From a checkpoint of a small image embedding model: activation gelu, trained on capsule endoscopy frames (Kvasir-Capsule).
Rows from block 8 of a small image embedding model, named by matrix and row number. Rows with one number belong to one neuron. Each number is 128 + 32 x the weight over its row's rms, rounded and kept within 0 to 255. All counts start at 0.
After each neuron's rows are labels from the 100 images, of 14976, where the neuron reaches its highest value: "top examples" is what is common among them. Only what is clearly more common there than usual is listed. The data: capsule endoscopy frames (Kvasir-Capsule).
# fc1: MLP up (model.blocks.8.mlp.fc1.weight, 768x192), inputs 0-95
# fc2: MLP down (model.blocks.8.mlp.fc2.weight, 192x768, transposed), outputs 0-95

fc1.512 [156 114 127  96 147 111 133 138 110 104 149 124 121  82 104 138 116 159 154 107 137  72 229 157 183 140 110 130 115 169 168 121 107 114 176  62  94 130  99 139 108 133 151 176 108 109 117 163 117 154 133 137 100 199 160 122 123  68 147 122 128 110 132  99  77 183  94 169 152 173 174 188 153 124 162 161 108 183 147 143 116 115  88 121 167 138 108 134 167 165 182  88 118 138  86 143]
fc2.512 [154 121 170  96 129 148 119 106 139 159  82 127  81  94 144 100 125 125  96 133 255 108 166 168 135 107 144  39 103 161 128  96  95 148 129  96 144 146 143 147 107 148 139 171 171 152 140 117 167 160 134  90 156 105 110 120 101 140 138 120  76 133 145 164 102  79 133 132  90 149  98 123 145 157 161 100 133 137 189 106 152 133 145 112  87 146 106  46 113 125 137 155  90 148  83 127]
top examples: finding: blood fresh

fc1.63 [ 93 139 145 158 104 143  99 115 158 138  88 126 144 178 168 113 139 111  83 138 107 160  40  87  83  96 150 137 168 103  99 140 158 141  76 136 184 120 132 127 141 124 122  81 153 138 155  76 131  99 135 117 146  79 100 129 134 193 102 146 150 131 117 165 174  81 161  72 123  77  68  94 103 121 119 103 129  61 122  99 147 164 136 127 105 106 175 134  85  88  93 169 116 103 132 163]
fc2.63 [103  83 118 117  83 126  66 188 133 101 107 184  61  89 130  61  95 162  98 139 141 138 124 161 169 140 127  85  83 145 122 146 151  84 135 114 114  99 106 126  95 118 158 117 179 151 151 151 204 111 148 140 131 134 138 127  80 140 131 119 142 116  38 117  75 136 129 163 141 135 126 123 108  97 162 129 246 129 160 177 134 134 155 158 183 123 124 255 104 123 114 151 114 136  91 138]
top examples: finding: angiectasia

fc1.533 [171 123 118  93 137 125 133 121 102 114 157 131 126  91 112 131 123 138 153 120 133  70 244 154 166 127  87 127 111 168 158 110  98 110 162  55 106 150  80 156 105 129 148 168  81 118 132 159  99 139 140 130 112 205 161 124 122  62 143 118 127 121 152 115  91 187  86 163 158 185 161 189 154 129 134 141 111 229 135 129 120 140  68 133 146 143 100 125 158 162 169 101 119 144  90 127]
fc2.533 [ 87  80  67 140  75 126 112 187 127  90 120 187  58 123 133 110 104 160 104 136  80 145 111 158 152 160 111 161 105 129 109 160 160 102 123 128 125  98 116 139  98 134 144 110 165 131 137 153 208 117 158 145 125 126 139 151  67 142 109 103 161 103  43 112  99 142 121 150 136 128 130 128 104 119 149 120 226 123 146 150 111 158 154 166 182 113 121 255  98 128 120 148 138 119 109 128]
top examples: finding: blood fresh

fc1.57 [121 146 106 133 113 186 102 109 164 106 134 142 129 185 198 165 139 140 105 129 111 121 145 110  78  69  80 128 190  96 160 161 129 124 136  98 142 132 112 143 104 148  56 132 107 138  90 135  93 135 158 121 170 105 159  95 119 206 127 164 164 107 119 150 125 132 106 128 159  47 169 141 136 151 100 115 136 175  76 106 132 192 134 154 100 199 117  97  99 109  94 203 182 105 136  53]
fc2.57 [ 85  37 135 114  71 140  80 178 140 111 127 173  85 107 123  44  98 161 121 125 136 136 123 136 159 131 127 124 102 118 127 200 169  74 140 121 111 120 120 128  77 102 150 134 179 143 136 144 169 107 132 112 115 133 120 124  76 124 113 109 150 142  51 103  59 155 129 171 157 140 108 130  72  79 135 134 220 111 173 141 151 119 149 156 167 133 131 224 109 139 123 149 151 136 103 144]
top examples: finding: angiectasia

fc1.573 [146 124 107 107 154 140 135 115 136  82 168 138 125 118 154 145 129 130 141 118 132  60 234 155 154 117  65 121 156 121 160 128 100 118 192  89 104 154 120 165 100 140 104 173  88 108  54 187 123 150 154 126 148 153 146 115 113 105 160 118 148  99 151 112  95 188  83 162 145  93 199 187 161 146 130 111 134 214 104 123 120 114 128 167 169 144  76 119 120 149 139 144 184 115 122  27]
fc2.573 [ 90 114  97 178  79 146 126 141 157 136 144 131 187 202 110 147 139  68 111 118  25 125 111  56 121 144 117 188 159 109 108 183 166 133 107 161 131 142 141  86 158 128 101 100 120 130 122 119 117 139 126 164 103 116 115 116 155 118 140 121 231 122 133 108 144 142 125 100 147 127 120 127  82 112 121 114 142 106  50  83 142 156  98 161 153 138 167 154 103 100 135 143 215 118 143 119]
top examples: finding: pylorus; finding: ulcer

fc1.628 [103 129 149 119 130 164  94  88 185 115 113 124 142 170 158 128 134 125  92 152 112 143  63  92  39  86 117 134 190  65 118 128 121 151 110 123 176 129 127 138 135 134  77 131 105 159  86 103 132  99 160 126 186  69 111 120 143 219 118 153 167 121 141 181 154  96 110 120 125  53 113 132 114 117  92  86 130 108 119 100 124 173 139 135 131 140 147 107  84  94  91 203 176  83 119 120]
fc2.628 [129  71 152 105  99 140  56 163 145 123 110 162  66  83 145  72  98 158  88 145 201 128 134 174 154 123 140  50  89 147 116 144 146  77 132 102 135 120 125 153  72 138 155 134 196 148 159 136 190 116 149  87 143 127 127 125  63 135 124 112 111 138  56 128  76 109 137 154 135 139 113 121 119 112 167 128 216 129 195 165 153 125 161 128 157 136 119 194 113 128 115 152  93 148  78 148]
top examples: finding: pylorus

fc1.204 [157 119 119  94 147 123 133 126 113  98 154 122 120  98 110 138 125 159 158 109 136  75 248 156 167 128  81 134 118 158 163 123 102 116 196  49 104 138  94 143 103 134 132 166  94 118 100 158 108 153 136 136 106 213 172 123 119  63 130 126 121 105 134 115  77 172  84 171 159 168 197 213 156 129 146 164 115 189 127 137 108 123  84 132 152 145  97 123 149 163 166 104 132 141  99 112]
fc2.204 [121  80 121 108  94 123  95 149 133 123 116 174  16  85 148 104 125 140  94 163 176 143 126 204 164 144 142  82  90 154 118 126 137  86 141  99 122 112 140 146  89 153 166 146 191 139 164 105 188 135 163 117 143 107 112 133  83 138 102  75 131 115  90 127  92 101 145 156 128 129 114 106 118 131 210 111 210 130 201 141 146 155 162 146 134 160 120 196 101 125 136 157 127 146  98 139]
top examples: finding: blood fresh

fc1.309 [130 109 146 108  98 162 126 104 174 133  84 129 120 113 112 112 154 170 150  78 103 161  72  95 135  67 141 167 154 142 133 144 131 112 111  79 128 161  81 144 154 146  98 138  72 166 129  70  63 110 140 113 151 116 166  91 128 159 140 145 134 129 127 143 166 142 101 107 158 108 102 148  99 117 137 155 131 122 178 106 125 226  63 110 135 191 162 101 169 116 120 135  97 140  80 200]
fc2.309 [148 102 209  77 151 169  53 106 159 146 123 128  66  89 173  75 130 134 120 120 253  88 152 145 131  94 160  63 100 158 122 142 105 127 152  79 126 135 122 195  96 133 133 163 133 142 143 100 136 100 133  66 146 140 120  95 118 118 111  93 126 171 117 105 118 119 140 178 156 107 127 137 119 116 166 146 131 151 195 118 173 111 112 117 150 170 136  14 127 143 135 124 133 127  70 137]
top examples: finding: ulcer

fc1.498 [140 124 108 116 143 174 131 123 133  88 175 140 136 142 172 150 126 137 145 125 113  74 226 139 138  94  87 135 167 135 184 134 105 109 160  82 103 139 111 158 108 136  92 150 107 100  66 170 118 162 157 143 134 199 146 113 131 105 159 146 168  99 128  99  84 166  88 170 170 107 201 156 168 137 120 136 133 213  95 135 136 127  85 151 142 162  78 119 118 134 127 144 176 129 115  75]
fc2.498 [103  66 130 120  76 134  64 184 129 101 102 175  72  96 138  35  77 162 103 141 126 145 113 142 156 149 143  78  87 141 120 166 156  86 130 123 122 102 122 126  92 103 158 118 180 152 152 154 207  97 146 125 134 124 114 123 106 143 114 129 139 134  56 106  82 147 137 157 143 129 110 117  80  74 138 123 234 122 159 173 154 118 155 138 171 111 139 252 105 118 111 152 116 129  90 146]
top examples: finding: angiectasia

fc1.226 [100 120 151 137 124 152  83 114 158 128 107 124 125 182 155 134 140 121  71 129 120 139  11 108  71 100 152 115 181  73  99 135 149 110  86 147 173 123 133 122 146 136  99 107 141 130 126  78 142  95 141 125 148  83  94 118 148 214  92 165 147 125 106 147 166  82 154  76 121  68  74  91 109 114 129 108 144  75 112 118 125 189 134 122 130 125 178 115 114 108  89 186 144 114 127 150]
fc2.226 [116  43 151 109  89 135  76 165 140 119 103 162  44  68 147  72  87 155  99 139 192 132 141 169 167 123 139  69  91 154 125 153 146  73 138 101 138 130 125 142  83 129 158 136 185 154 157 150 190 117 155  84 131 136 132 132  81 140 125 118 106 136  72 127  72 108 134 165 127 144 109 118 117 112 176 119 216 127 183 171 158 128 163 143 154 135 113 199 108 123 118 156  88 145  79 140]
top examples: finding: angiectasia

fc1.569 [ 99 130 139 130 127 144 125 111 169 128  94 131 142 159 152 123 128 106 109 159 120 162  34  85  57  96 146 137 187  91  95 116 112 151  65 126 204 135 140 128 139 118 110  94 126 153 127  74 155  80 140 121 160  67  92 139 132 220 136 132 135 142 163 168 186  96 129  88  96 106  63  92  99 102 104  89 115  73 140 102 131 197 136 148 113 126 154 130  91  94 135 148 120 100 130 168]
fc2.569 [111 142 161 130 110 170  50 147 160 121 108 175 160 164 149  57 162 122 101 123  88 138 102 130 140 142 177  38 118 131 113 126 124 172 115 124 103  90  81 159 149 126  92  94 109 151 113  96 163  62 135 119 154  93  97  90 137 146 125  54 201 129  87 118 143 116 127 113 163 113 116 115  98  95  87 151 176 122 130 131 127 132 143 123 201 116 188 141 148 128 100 161 167  90  96 128]
top examples: finding: pylorus

fc1.224 [135 141 178 138 140 107 182 112 121 129 117 135 118  95 134  91  98 117 173 113 140 100 122 174 221 118 162 120 110 117 120 137 128 126 124 153  87 129 136 167 128 156 111  31 109 134 122 132 119 161 154 140 125 168 147 115 126 101 130  88 163 102  97  38  75 186 134 134 140 199 174 103 132 122 115 185 133 154 178 131 148 132 125 135 131 110  98 130 149 152  78  68 121 159 121 144]
fc2.224 [ 98  53 112 120  79 138  69 192 135  98 107 182  65  99 129  60  93 166 104 134 132 140 125 157 163 142 125  97  95 143 124 177 156  77 134 118 120 103 116 130  87 116 152 119 181 149 142 162 208 106 145 131 130 130 136 124  84 139 123 120 136 129  55 114  70 143 130 167 144 137 115 126  90  95 145 131 239 127 162 174 138 132 158 159 182 116 121 255 111 126 111 149 113 137  96 137]
top examples: finding: foreign body

fc1.116 [110 147 126 133 137 159  86  81 180 105 170 121 151 197 175 137 138 152  81 149 119 105 111 109  54  63  82 137 207  69 137 127 115 134 144 119 174 122 128 124 127 142  70 141 107 161  81 120 126 116 161 120 188  92 118 118 116 217 107 157 159 104 128 166 140 104  87 130 132  75 141 162 125 122 101  97 131 127  78 113 119 175 137 152 117 155 111 108  90 103  80 193 171  93 131  62]
fc2.116 [150 160 145 124 172 126 200  61 125 177 139  62 159 143 122 194 164  90 163 118 140 110 142 111 103 112 134 149 159 129 139  97 105 177 126 128 130 163 135 125 167 159 114 142  58 126 119 104  61 149 112 101 124 132 117 139 185 117 136 135 102 137 239 143 178 110 123  99 111 132 135 132 162 156 138 129  30 134 113  98 134 121 100 102  77 144 133   0 155 126 155 101 119 131 143 125]
top examples: finding: angiectasia

fc1.367 [186 130 136 147 158 102 185 127  62 185 138 152 143 101  98 120 104 106 123  98 156  65 134 143 187 150 171 131  82 146 163 122 131 118 168 134  94 136  81  92 127 156 154  45 126  67 199 150 107 189 150 144 110 178 143 107 137 100 122 121 112 127  95  77 118 163 149 123 128 136 124 130 171 123 145 154 108 108  68 141 172  83 142 111 120 141 130 130 150 111 165 120  95 162 123 147]
fc2.367 [128 123 176  93 111 159  40 139 153 140  97 145 109 108 153  56 126 131  90 144 213 120 133 169 140 101 153  22  99 158  89 125 153  88 112 101 142 123 117 150 103 140 137 116 172 149 149 103 185  74 142  74 154 126 108 109 105 145 136 112 127 167  92 135 109  90 142 140 141 126 109 106 105 108 104 147 177 124 184 157 160 112 167 105 162 140 133 108 127 135 117 138  81 146  82 144]
top examples: finding: pylorus

fc1.77 [105 126 132 105 122 182 100 136 172 102 105 143 145 167 179 160 157 147 108 148 110 137 105  90  57  59  84 104 198 104 149 119 109 130 126  86 138 142 113 149 131 118  88 169  86 144  76 131 116  79 146 131 192  68 119  91 138 217 126 164 183 145 158 198 156 145  73 133 143  42 123 145 116 113 103  94 128 178 134  86 134 215  94 120 169 161 129 116 130 113 110 195 156  93 101  96]
fc2.77 [144 167 152 110 164 160 146  63 154 191 117  62 100 120 149 161 172 114 132 130 216  94 152 157 110  99 137  91 136 139 145 115 124 161 135  96 140 177 132 202 131 193 105 161  99 136 131  96  93 140 148  69 123 125 111 121 146 124 127  89  98 135 174 127 167  83 133  99 107 118 123 130 159 155 160 141  65 141 170 120 170 120 114  95 108 166 118   0 142 117 146 108  93 148  94 137]
top examples: finding: pylorus

fc1.452 [163 115 128  95 143 103 145 127  99 117 144 117 117  87  99 127 123 143 153  89 139  88 255 157 193 138 114 133 110 170 156 117 113 118 167  77 102 138 100 136 110 141 144 150 109 120 129 153 105 157 134 149  80 211 167 125 120  53 146 109 130 110 126  86  84 168 100 165 150 181 174 169 157 131 160 197 104 181 137 144 114 107  72 130 152 140 111 127 174 170 168  81 109 166 102 141]
fc2.452 [ 96  63 118 119  75 140  76 195 139  99 107 182  86 100 130  59  92 170  98 128 132 137 124 146 161 138 123  98  93 138 117 168 161  81 130 120 119 103 112 131  86 109 147 118 181 143 133 153 207 102 134 139 130 131 136 121  78 138 125 119 145 130  31 115  76 143 129 164 156 134 120 127  98  81 133 141 245 125 156 176 138 123 156 146 178 120 127 255 117 129 105 147 118 134  86 134]
top examples: finding: blood fresh

fc1.188 [156 126 128  82 144 139 116 112 141  92 158 121 126 118 139 143 131 162 123 123 138  62 203 141 140  87  74 132 160 138 173 126 104 118 198  65 118 128  92 138  80 145 118 172  85 138 101 162 100 149 143 132 148 146 158 115 113 110 140 141 147  94 134 138  88 146  88 178 158 112 193 219 176 130 145 142 117 202 128 126 105 149  85 129 156 168  97 113 132 150 145 146 152 124  99  86]
fc2.188 [166 219 137 133 184 115 170  91 111 162 145  65 126 150 128 191 171  86 144 123 137 120 138 123  98 128 138 150 136 143 140  56  83 182 141 130 137 137 142 117 160 130 109 150  85 111 117 104  75 156 115 125 122 120 118 127 180 120 130 125 117 117 228 145 176 113 135 106 109 122 147 125 172 187 144 119  34 138 100  86 110 132 101 124  78 141 128   0 134 120 147 114 152 115 172 110]
top examples: finding: blood fresh

fc1.666 [140 108 152 133 139  88 136 152  66 152 132 132 125  93  95 138 116 115 130  87 144 116 112 149 168 192 168 109  54 166 144 116 163 155 160 139 106 101 129 130 114 109 200 120 156  48 194 144 151 137  85 146  53 193 132 171 135  93 130 123 125 161 103 101  99 128 172 122 174 167 133 130 145 139 200 149 129  67 126 147 150  60 118  91 141 112 137 143 154 178 149  99 119 158 154 169]
fc2.666 [157 233 168 118 165 149 155  73 121 181 128  40 142 166 125 151 187  94 148 121 131 124 141  96  98 122 144 124 155 107 117  86  97 194 127 142 125 145 130 136 150 128 114 138  86 121 124  77  48 153 112 107 133 116 108 134 176 139 119 140 112 147 194 150 199 105 128 100 111 116 150 134 151 188 114 114  67 132 110  57 116 139  97 126  62 140 131   0 133 120 137 110 168 117 148 117]
top examples: finding: ileocecal valve

fc1.420 [183 157 157 125 174  80  90 141 144 193 184  77 180 157 131 145 177 132 128  52 155  68 169 123  90 117 133 137 129 149 143 108 124 176 153  69 121 118 114 109  99 138 148 178 142  92 129 136  63 174 125 152  68 146 144 135 120 108 139 195 212 107  99 167 104  93 135 122 168 169 141 149 179 113 198 181  82 133  88 111 116  92  39 135 142 164 160 122 128 150 108  89 110 160  93  99]
fc2.420 [153 168 139 142 170 124 203  63 120 162 143  80 187 166 119 182 166  90 161 120 108 122 128  82  90 121 125 171 166 113 126 108 113 172 117 148 139 152 157 126 170 116 100 139  76 106 105 104  44 144 100 140 121 123 123 130 172 113 127 137 110 144 208 138 194 124 128  94 113 120 129 131 148 164  86 129  27 128  97  79 117 117 101 100  74 135 131   4 156 141 135  96 141 128 187 116]
top examples: finding: angiectasia

fc1.225 [141 103 118 126 178 158 138 129  95  81 168 177 140 171 129 146  94 109 131 181 138  84 106 116  23 148 137 165 130 120 132 109  88 174 205 116 128  96 147 137 126  89 158 154 125  95  83 142 136 177 138 148 163 164 111 153 149 176  85 171 151 153 150 165 148 104 110 129 135 108 120 166 114 119 120  67 126 131 107 120 125 134 168 116 165 116 134 138   5 115 160 151 169 112 130  80]
fc2.225 [150 181 144 132 179 121 189  71 123 167 149  71 198 157 123 191 165  92 154 119 110 117 133  92  99 124 131 168 161 123 141  89 102 194 127 136 140 150 142 116 173 126 109 142  72 112 102  95  54 150 111 115 128 125 115 136 174 119 136 133 118 124 210 143 184 115 126  87 104 118 138 125 153 157 113 129  28 129  93  86 123 131  97 110  78 134 143   0 142 129 150 107 141 113 162 125]
top examples: finding: ileocecal valve; finding: reduced mucosal view

fc1.87 [160 119 125 114 141 103 142 129  88 120 143 120 125  89 103 124 124 141 157  95 135  65 234 156 191 152 130 131 114 167 161 119 127 120 145  66  96 130 105 149 110 144 153 129 114 105 139 149 110 155 140 147  79 198 175 119 126  40 137 114 126 116 119  77  82 150 115 160 151 189 165 167 158 126 156 190 112 180 140 141 121 105  81 126 149 151 116 130 168 164 154  86 104 164 104 148]
fc2.87 [102  95 117 120  94 132  77 181 135  99  99 158  67  80 122  48  81 172  87 138 149 136 129 149 159 142 123  82  81 161 113 129 151 102 129 117 131  91 124 117  98 112 157 125 178 148 144 150 219 117 126 142 135 132 138 126  89 145 131 148 131 128  40 127  91 119 133 163 137 125 127 120 110 108 161 133 255 129 126 191 136 125 143 113 161 120 129 255 114 121 122 150 107 128  93 137]
top examples: finding: blood fresh

fc1.55 [115 145 150 171 120 129 162 106 116 165 112 150 110 126 146  88 115 104 147 116 133 148  14 130 141 126 185 115 112  97  92 114 157 138  35 205 174 130 150 123 157 162  64  38 160 124 157 115 132 136 139 126 130  90 118 103 137 163 119 127 128 158 132  71 147 112 207  85  99  93 110  55 116 117 122 104 141  34 117 117 167 135 188 144  66 133 113 137 134 106  88 123 128 131 149 101]
fc2.55 [116 209 148 134 127 124  94 152 101 146 152  83 165 224  79 104 179  99 114 113  77 144 100  93 120 150 151 147 145  99  94 139 141 152 113 165  94  97 121 138 156  96 122 112 117 107  87 101 100  63 108 172  88 136 134  88 163 127 117 106 214 152 109 105 135 158 128 141 158 140 137 128 100 125  51 155 111  93  77  84 120  78 122 126 170 122 156 122 135 169 104  94 216 152 180 120]
top examples: finding: reduced mucosal view

fc1.324 [112 150 123  77 104 157  94 129 169  90  78 114 104 139 128 146 165 162 128 128 107 142 116  83  91  60  94 154 159 107 156 151 110 103 121  66 124 165  69 174 126 123  87 132  60 187 140  87  78 120 110 107 157 113 179  99 130 194  87 148 145 116 141 159 152 130  77 102 139 100 101 152 107 131 119 155 126 141 150  97 118 237  79 121 120 167 153  99 163 121 124 163 123 122  86 161]
fc2.324 [ 96  79  90 124  78 133 115 193 129  66 115 180 137 134 122  97 103 172 101 112  87 135 115 118 152 146 106 147  98 125 115 162 166  77 126 134 109  97 105 113  88  85 129 121 150 128 102 171 202 105 116 168 130 140 142 124 102 132 141 141 166 118  48 115  77 176 112 175 178 130 125 144  99  67  86 153 206 134 132 169 115 120 147 147 184 116 130 255 127 138  98 142 127 114  99 127]
top examples: finding: ileocecal valve

fc1.330 [103 139 142 100 133 163  88 122 199 102 135 132 144 167 156 139 144 139  74 157 117 145  70  82  56  91  82 140 215  96 132 135 102 130 154  91 166 118 117 124 129 142  98 187  82 149  74 117 134 106 158 119 187  70 119 133 122 212 131 170 164 111 138 212 163 108  83 137 127  77 136 157 112  96 105  84 118 140 107  94 122 191 100 143 137 138 132 117 104  88  99 207 172  90 113 116]
fc2.330 [142 182 168 106 149 144  99  77 139 189 115 105  94 103 135 131 168  95 112 149 234 109 148 165 121 118 174  40 119 147 123 100 124 144 129  92 135 138 130 177 145 200 143 128 128 145 159  87 117 107 137  63 139 127  95 106 148 133 133  88 130 162 170 134 165  71 154  96 122 116 116 110 157 164 174 117  98 140 169 101 152 106 134 102 109 149 138   0 130 119 143 122 111 150  83 143]
top examples: finding: ulcer

fc1.223 [149 128 143 115 135  97 173 137  80 169 107 128 115  79  54 121 135 125 172  72 143 136 165 148 219 160 163 130  89 166 133 124 148 120 125 130  96 133 111 121 131 134 157 113 130  99 156 135  99 160 118 166  75 205 162 127 141  47 127 105 100 134 119  83 106 162 154 164 135 208 146 117 150 147 148 215 116 139 151 146 126 104 103 105 138 134 130 119 195 171 158  42  97 201 121 182]
fc2.223 [125 128 192 133 123 165  42  91 145 166 124 148  70 104 163  79 138 113 114 149 223 126 134 158 136 119 184  49 111 129 113 127 116 151 131 104 164 139 111 167  80 165 106  85 155 146 184  74 155 118 160  60 170  97 109 115  94 157  73  95 133 194 109 123 124  85 137 127 124 109 110 143 114  95 164 108 173 105 160  97 161 142 163 152 133 152 146  96  96  94 117 182 128 142  79 156]
top examples: finding: reduced mucosal view

fc1.273 [158 114 127  99 146 116 135 143 111 106 156 123 131  96 102 150 128 155 142 111 145  62 241 158 174 134  92 127 125 163 166 117 111 113 182  50  97 131  92 138 101 135 159 175 103 101 108 170 117 150 138 143 101 210 161 123 124  65 145 129 133 110 124 118  80 165  88 177 153 167 173 192 159 127 153 159 107 195 125 138 118 109  76 129 163 142 109 129 150 159 166 107 124 144  91 122]
fc2.273 [101  58 129 118  83 132  69 191 133 104 113 173  65  95 136  42  88 170 100 134 158 133 128 151 163 137 129  79  90 136 122 155 154  87 134 117 120  99 113 132  90 117 156 124 181 144 143 145 205 106 141 125 131 133 132 126  64 136 121 102 140 122  31 118  71 136 128 162 144 132 121 127 105  94 155 134 235 128 168 169 144 121 159 148 170 126 125 255 108 124 111 149 123 135  89 138]
top examples: finding: blood fresh

fc1.623 [120 132 145 106 129 178  90 106 175 108 111 128 137 163 161 121 142 143  91 150 106 158  69 101  42  61  79 134 177  71 122 137 122 131 119  98 161 133 105 122 123 146  83 146  97 175 108  95 106  96 134 131 191  63 133 109 131 246 100 163 153 115 124 185 156  90  88 135 157  73 116 138 119 112 108 120 142 126 115  98 118 177 115 140 133 161 147 104  93 105 101 190 154 101 113 112]
fc2.623 [137  73 155  98  97 145  77 144 152 130 104 151  58  86 145  91  98 150  91 147 219 126 141 181 152 111 140  35 100 155 116 136 141  81 130 101 141 137 127 149  81 146 152 140 173 155 153 135 179 118 153  67 148 130 124 125  85 136 134 124 101 141  91 136  79  98 134 147 133 135 109 119 122 118 159 129 206 132 198 169 161 127 157 118 143 142 117 162 112 131 124 148  72 145  77 145]
top examples: finding: ileocecal valve

fc1.380 [106 124 124 141 112 153 102 122 150 143 103 122 113 159 177 100 118 104  86 148 117 132  12 112  57 110 154 132 157 109  90 142 149 128  46 174 185 129 145 149 137 118 138  75 148 188 116  93 156 102 123 111 148  78 110 140 143 212 117 129 147 150 124 154 160  73 157  79 104  97  59 110  96 117  97  80 131  79 152 114 143 169 160 151 114 120 155 132  60 107  93 186 126  91 119 154]
fc2.380 [143 164 134 138 166 121 201  79 118 145 149 105 193 166 115 175 166  99 154 106 106 122 135  80  91 106 119 187 172 116 142  89 111 168 130 154 130 155 148 102 177 127 103 141  67 101 116 107  42 148 111 147 119 127 136 133 170 117 145 147 129 112 180 137 191 128 126  89 107 131 149 126 154 143 100 131  24 122  74  92 121 111  89 115  66 137 131   9 147 120 137  94 146 112 164 104]
top examples: finding: foreign body

fc1.721 [121 115 156 158  99 144 111 139 151 139 104 137 133 136 105 105 128 126  92 154 126 149   0 111  88 134 156 132 133 122  76 127 165 124  91 140 166 106 141 103 112 122 149 117 158 135 140 101 164 104 142 102 155  66  82 141 104 194 126 127 129 141 111 169 166 110 166  96 105  86  44  85  93 125 122 102 138  38 142 143 142  91 146 128 114 109 164 139  66  83 117 184 116 106 110 153]
fc2.721 [152 197 132 140 170 123 174  74 112 164 161  71 187 175 115 182 159  84 142 115 114 116 135  88  81 105 119 170 181 102 136 101 116 181 117 146 127 170 151 131 160 133 104 143  91 100 104  93  47 167 105 153 112 118 116 132 177 126 131 158 131 131 166 133 179 114 122  92 108 117 132 138 175 140 111 125  43 132  78  73 118 127  90 124  82 151 131  10 139 126 142  88 144 118 158 114]
top examples: finding: foreign body

fc1.669 [155 124 104  81 139 134 134  98 121  96 160 125 129 113 148 133 118 144 154 128 135  86 231 152 172 114  75 133 157 147 163 115  98 103 178  79 108 135 113 148  98 145 114 157  82 117  81 182  99 154 152 138 138 156 156 115 105  81 156 122 139 103 156 100  88 192  78 193 148 137 187 195 143 131 135 133 125 227 144 135 114 159  88 154 166 141  80 139 149 152 158 116 147 119 109  79]
fc2.669 [ 83  68 101 144  60 150 108 167 134  78 140 158 167 184 128  82 120 141 120 113  70 147  93  80 110 123  98 194 157  97 108 175 176 116 118 161 118 117 138 117 110  75 110  97 128 135  77 150 165  90 144 173 113 115 129 126 116 145 120 163 177 112  57 121 118 172 117 159 160 122 115 135  77  86  43 132 165 109  93 115 131 126 142 184 180 113 128 236 121 126 105 154 170 111 150 103]
top examples: finding: pylorus

fc1.117 [150 139 141 171 153 105 156  89 149 151 143  84 138 153  96 135 133 147 142  84 149 130 109 102 141  97 150 170 137 135 142 131 125 134 197  64 138 163  96  63 121 170  62  81 109 109 157  74  48 194 145 134 117 127 149  81 112 124 105 127  74  88 112 142 159 116 149  77 132 170 148 116 165 106 159 140  83  90  87 154 119 137 116 143 113 198 132  98 143  91 150 146 108 135 116 157]
fc2.117 [ 87 102 113 159  78 138 125 158 135  97 123 137 198 180 125  91 145 141 122  99  67 150  97  70 105 138  95 190 138  89  99 166 167 153 116 176 118 119 140 109 132  11 102 101 130 118  90 137 134  85 112 179 109 130 129 109 138 133 117 163 174 141  60 133 140 158 130 148 169 114 118 131  86  94  32 144 141 106  77 104 128  92 144 140 146 117 147 158 139 129 116 124 167 124 178 111]
top examples: finding: pylorus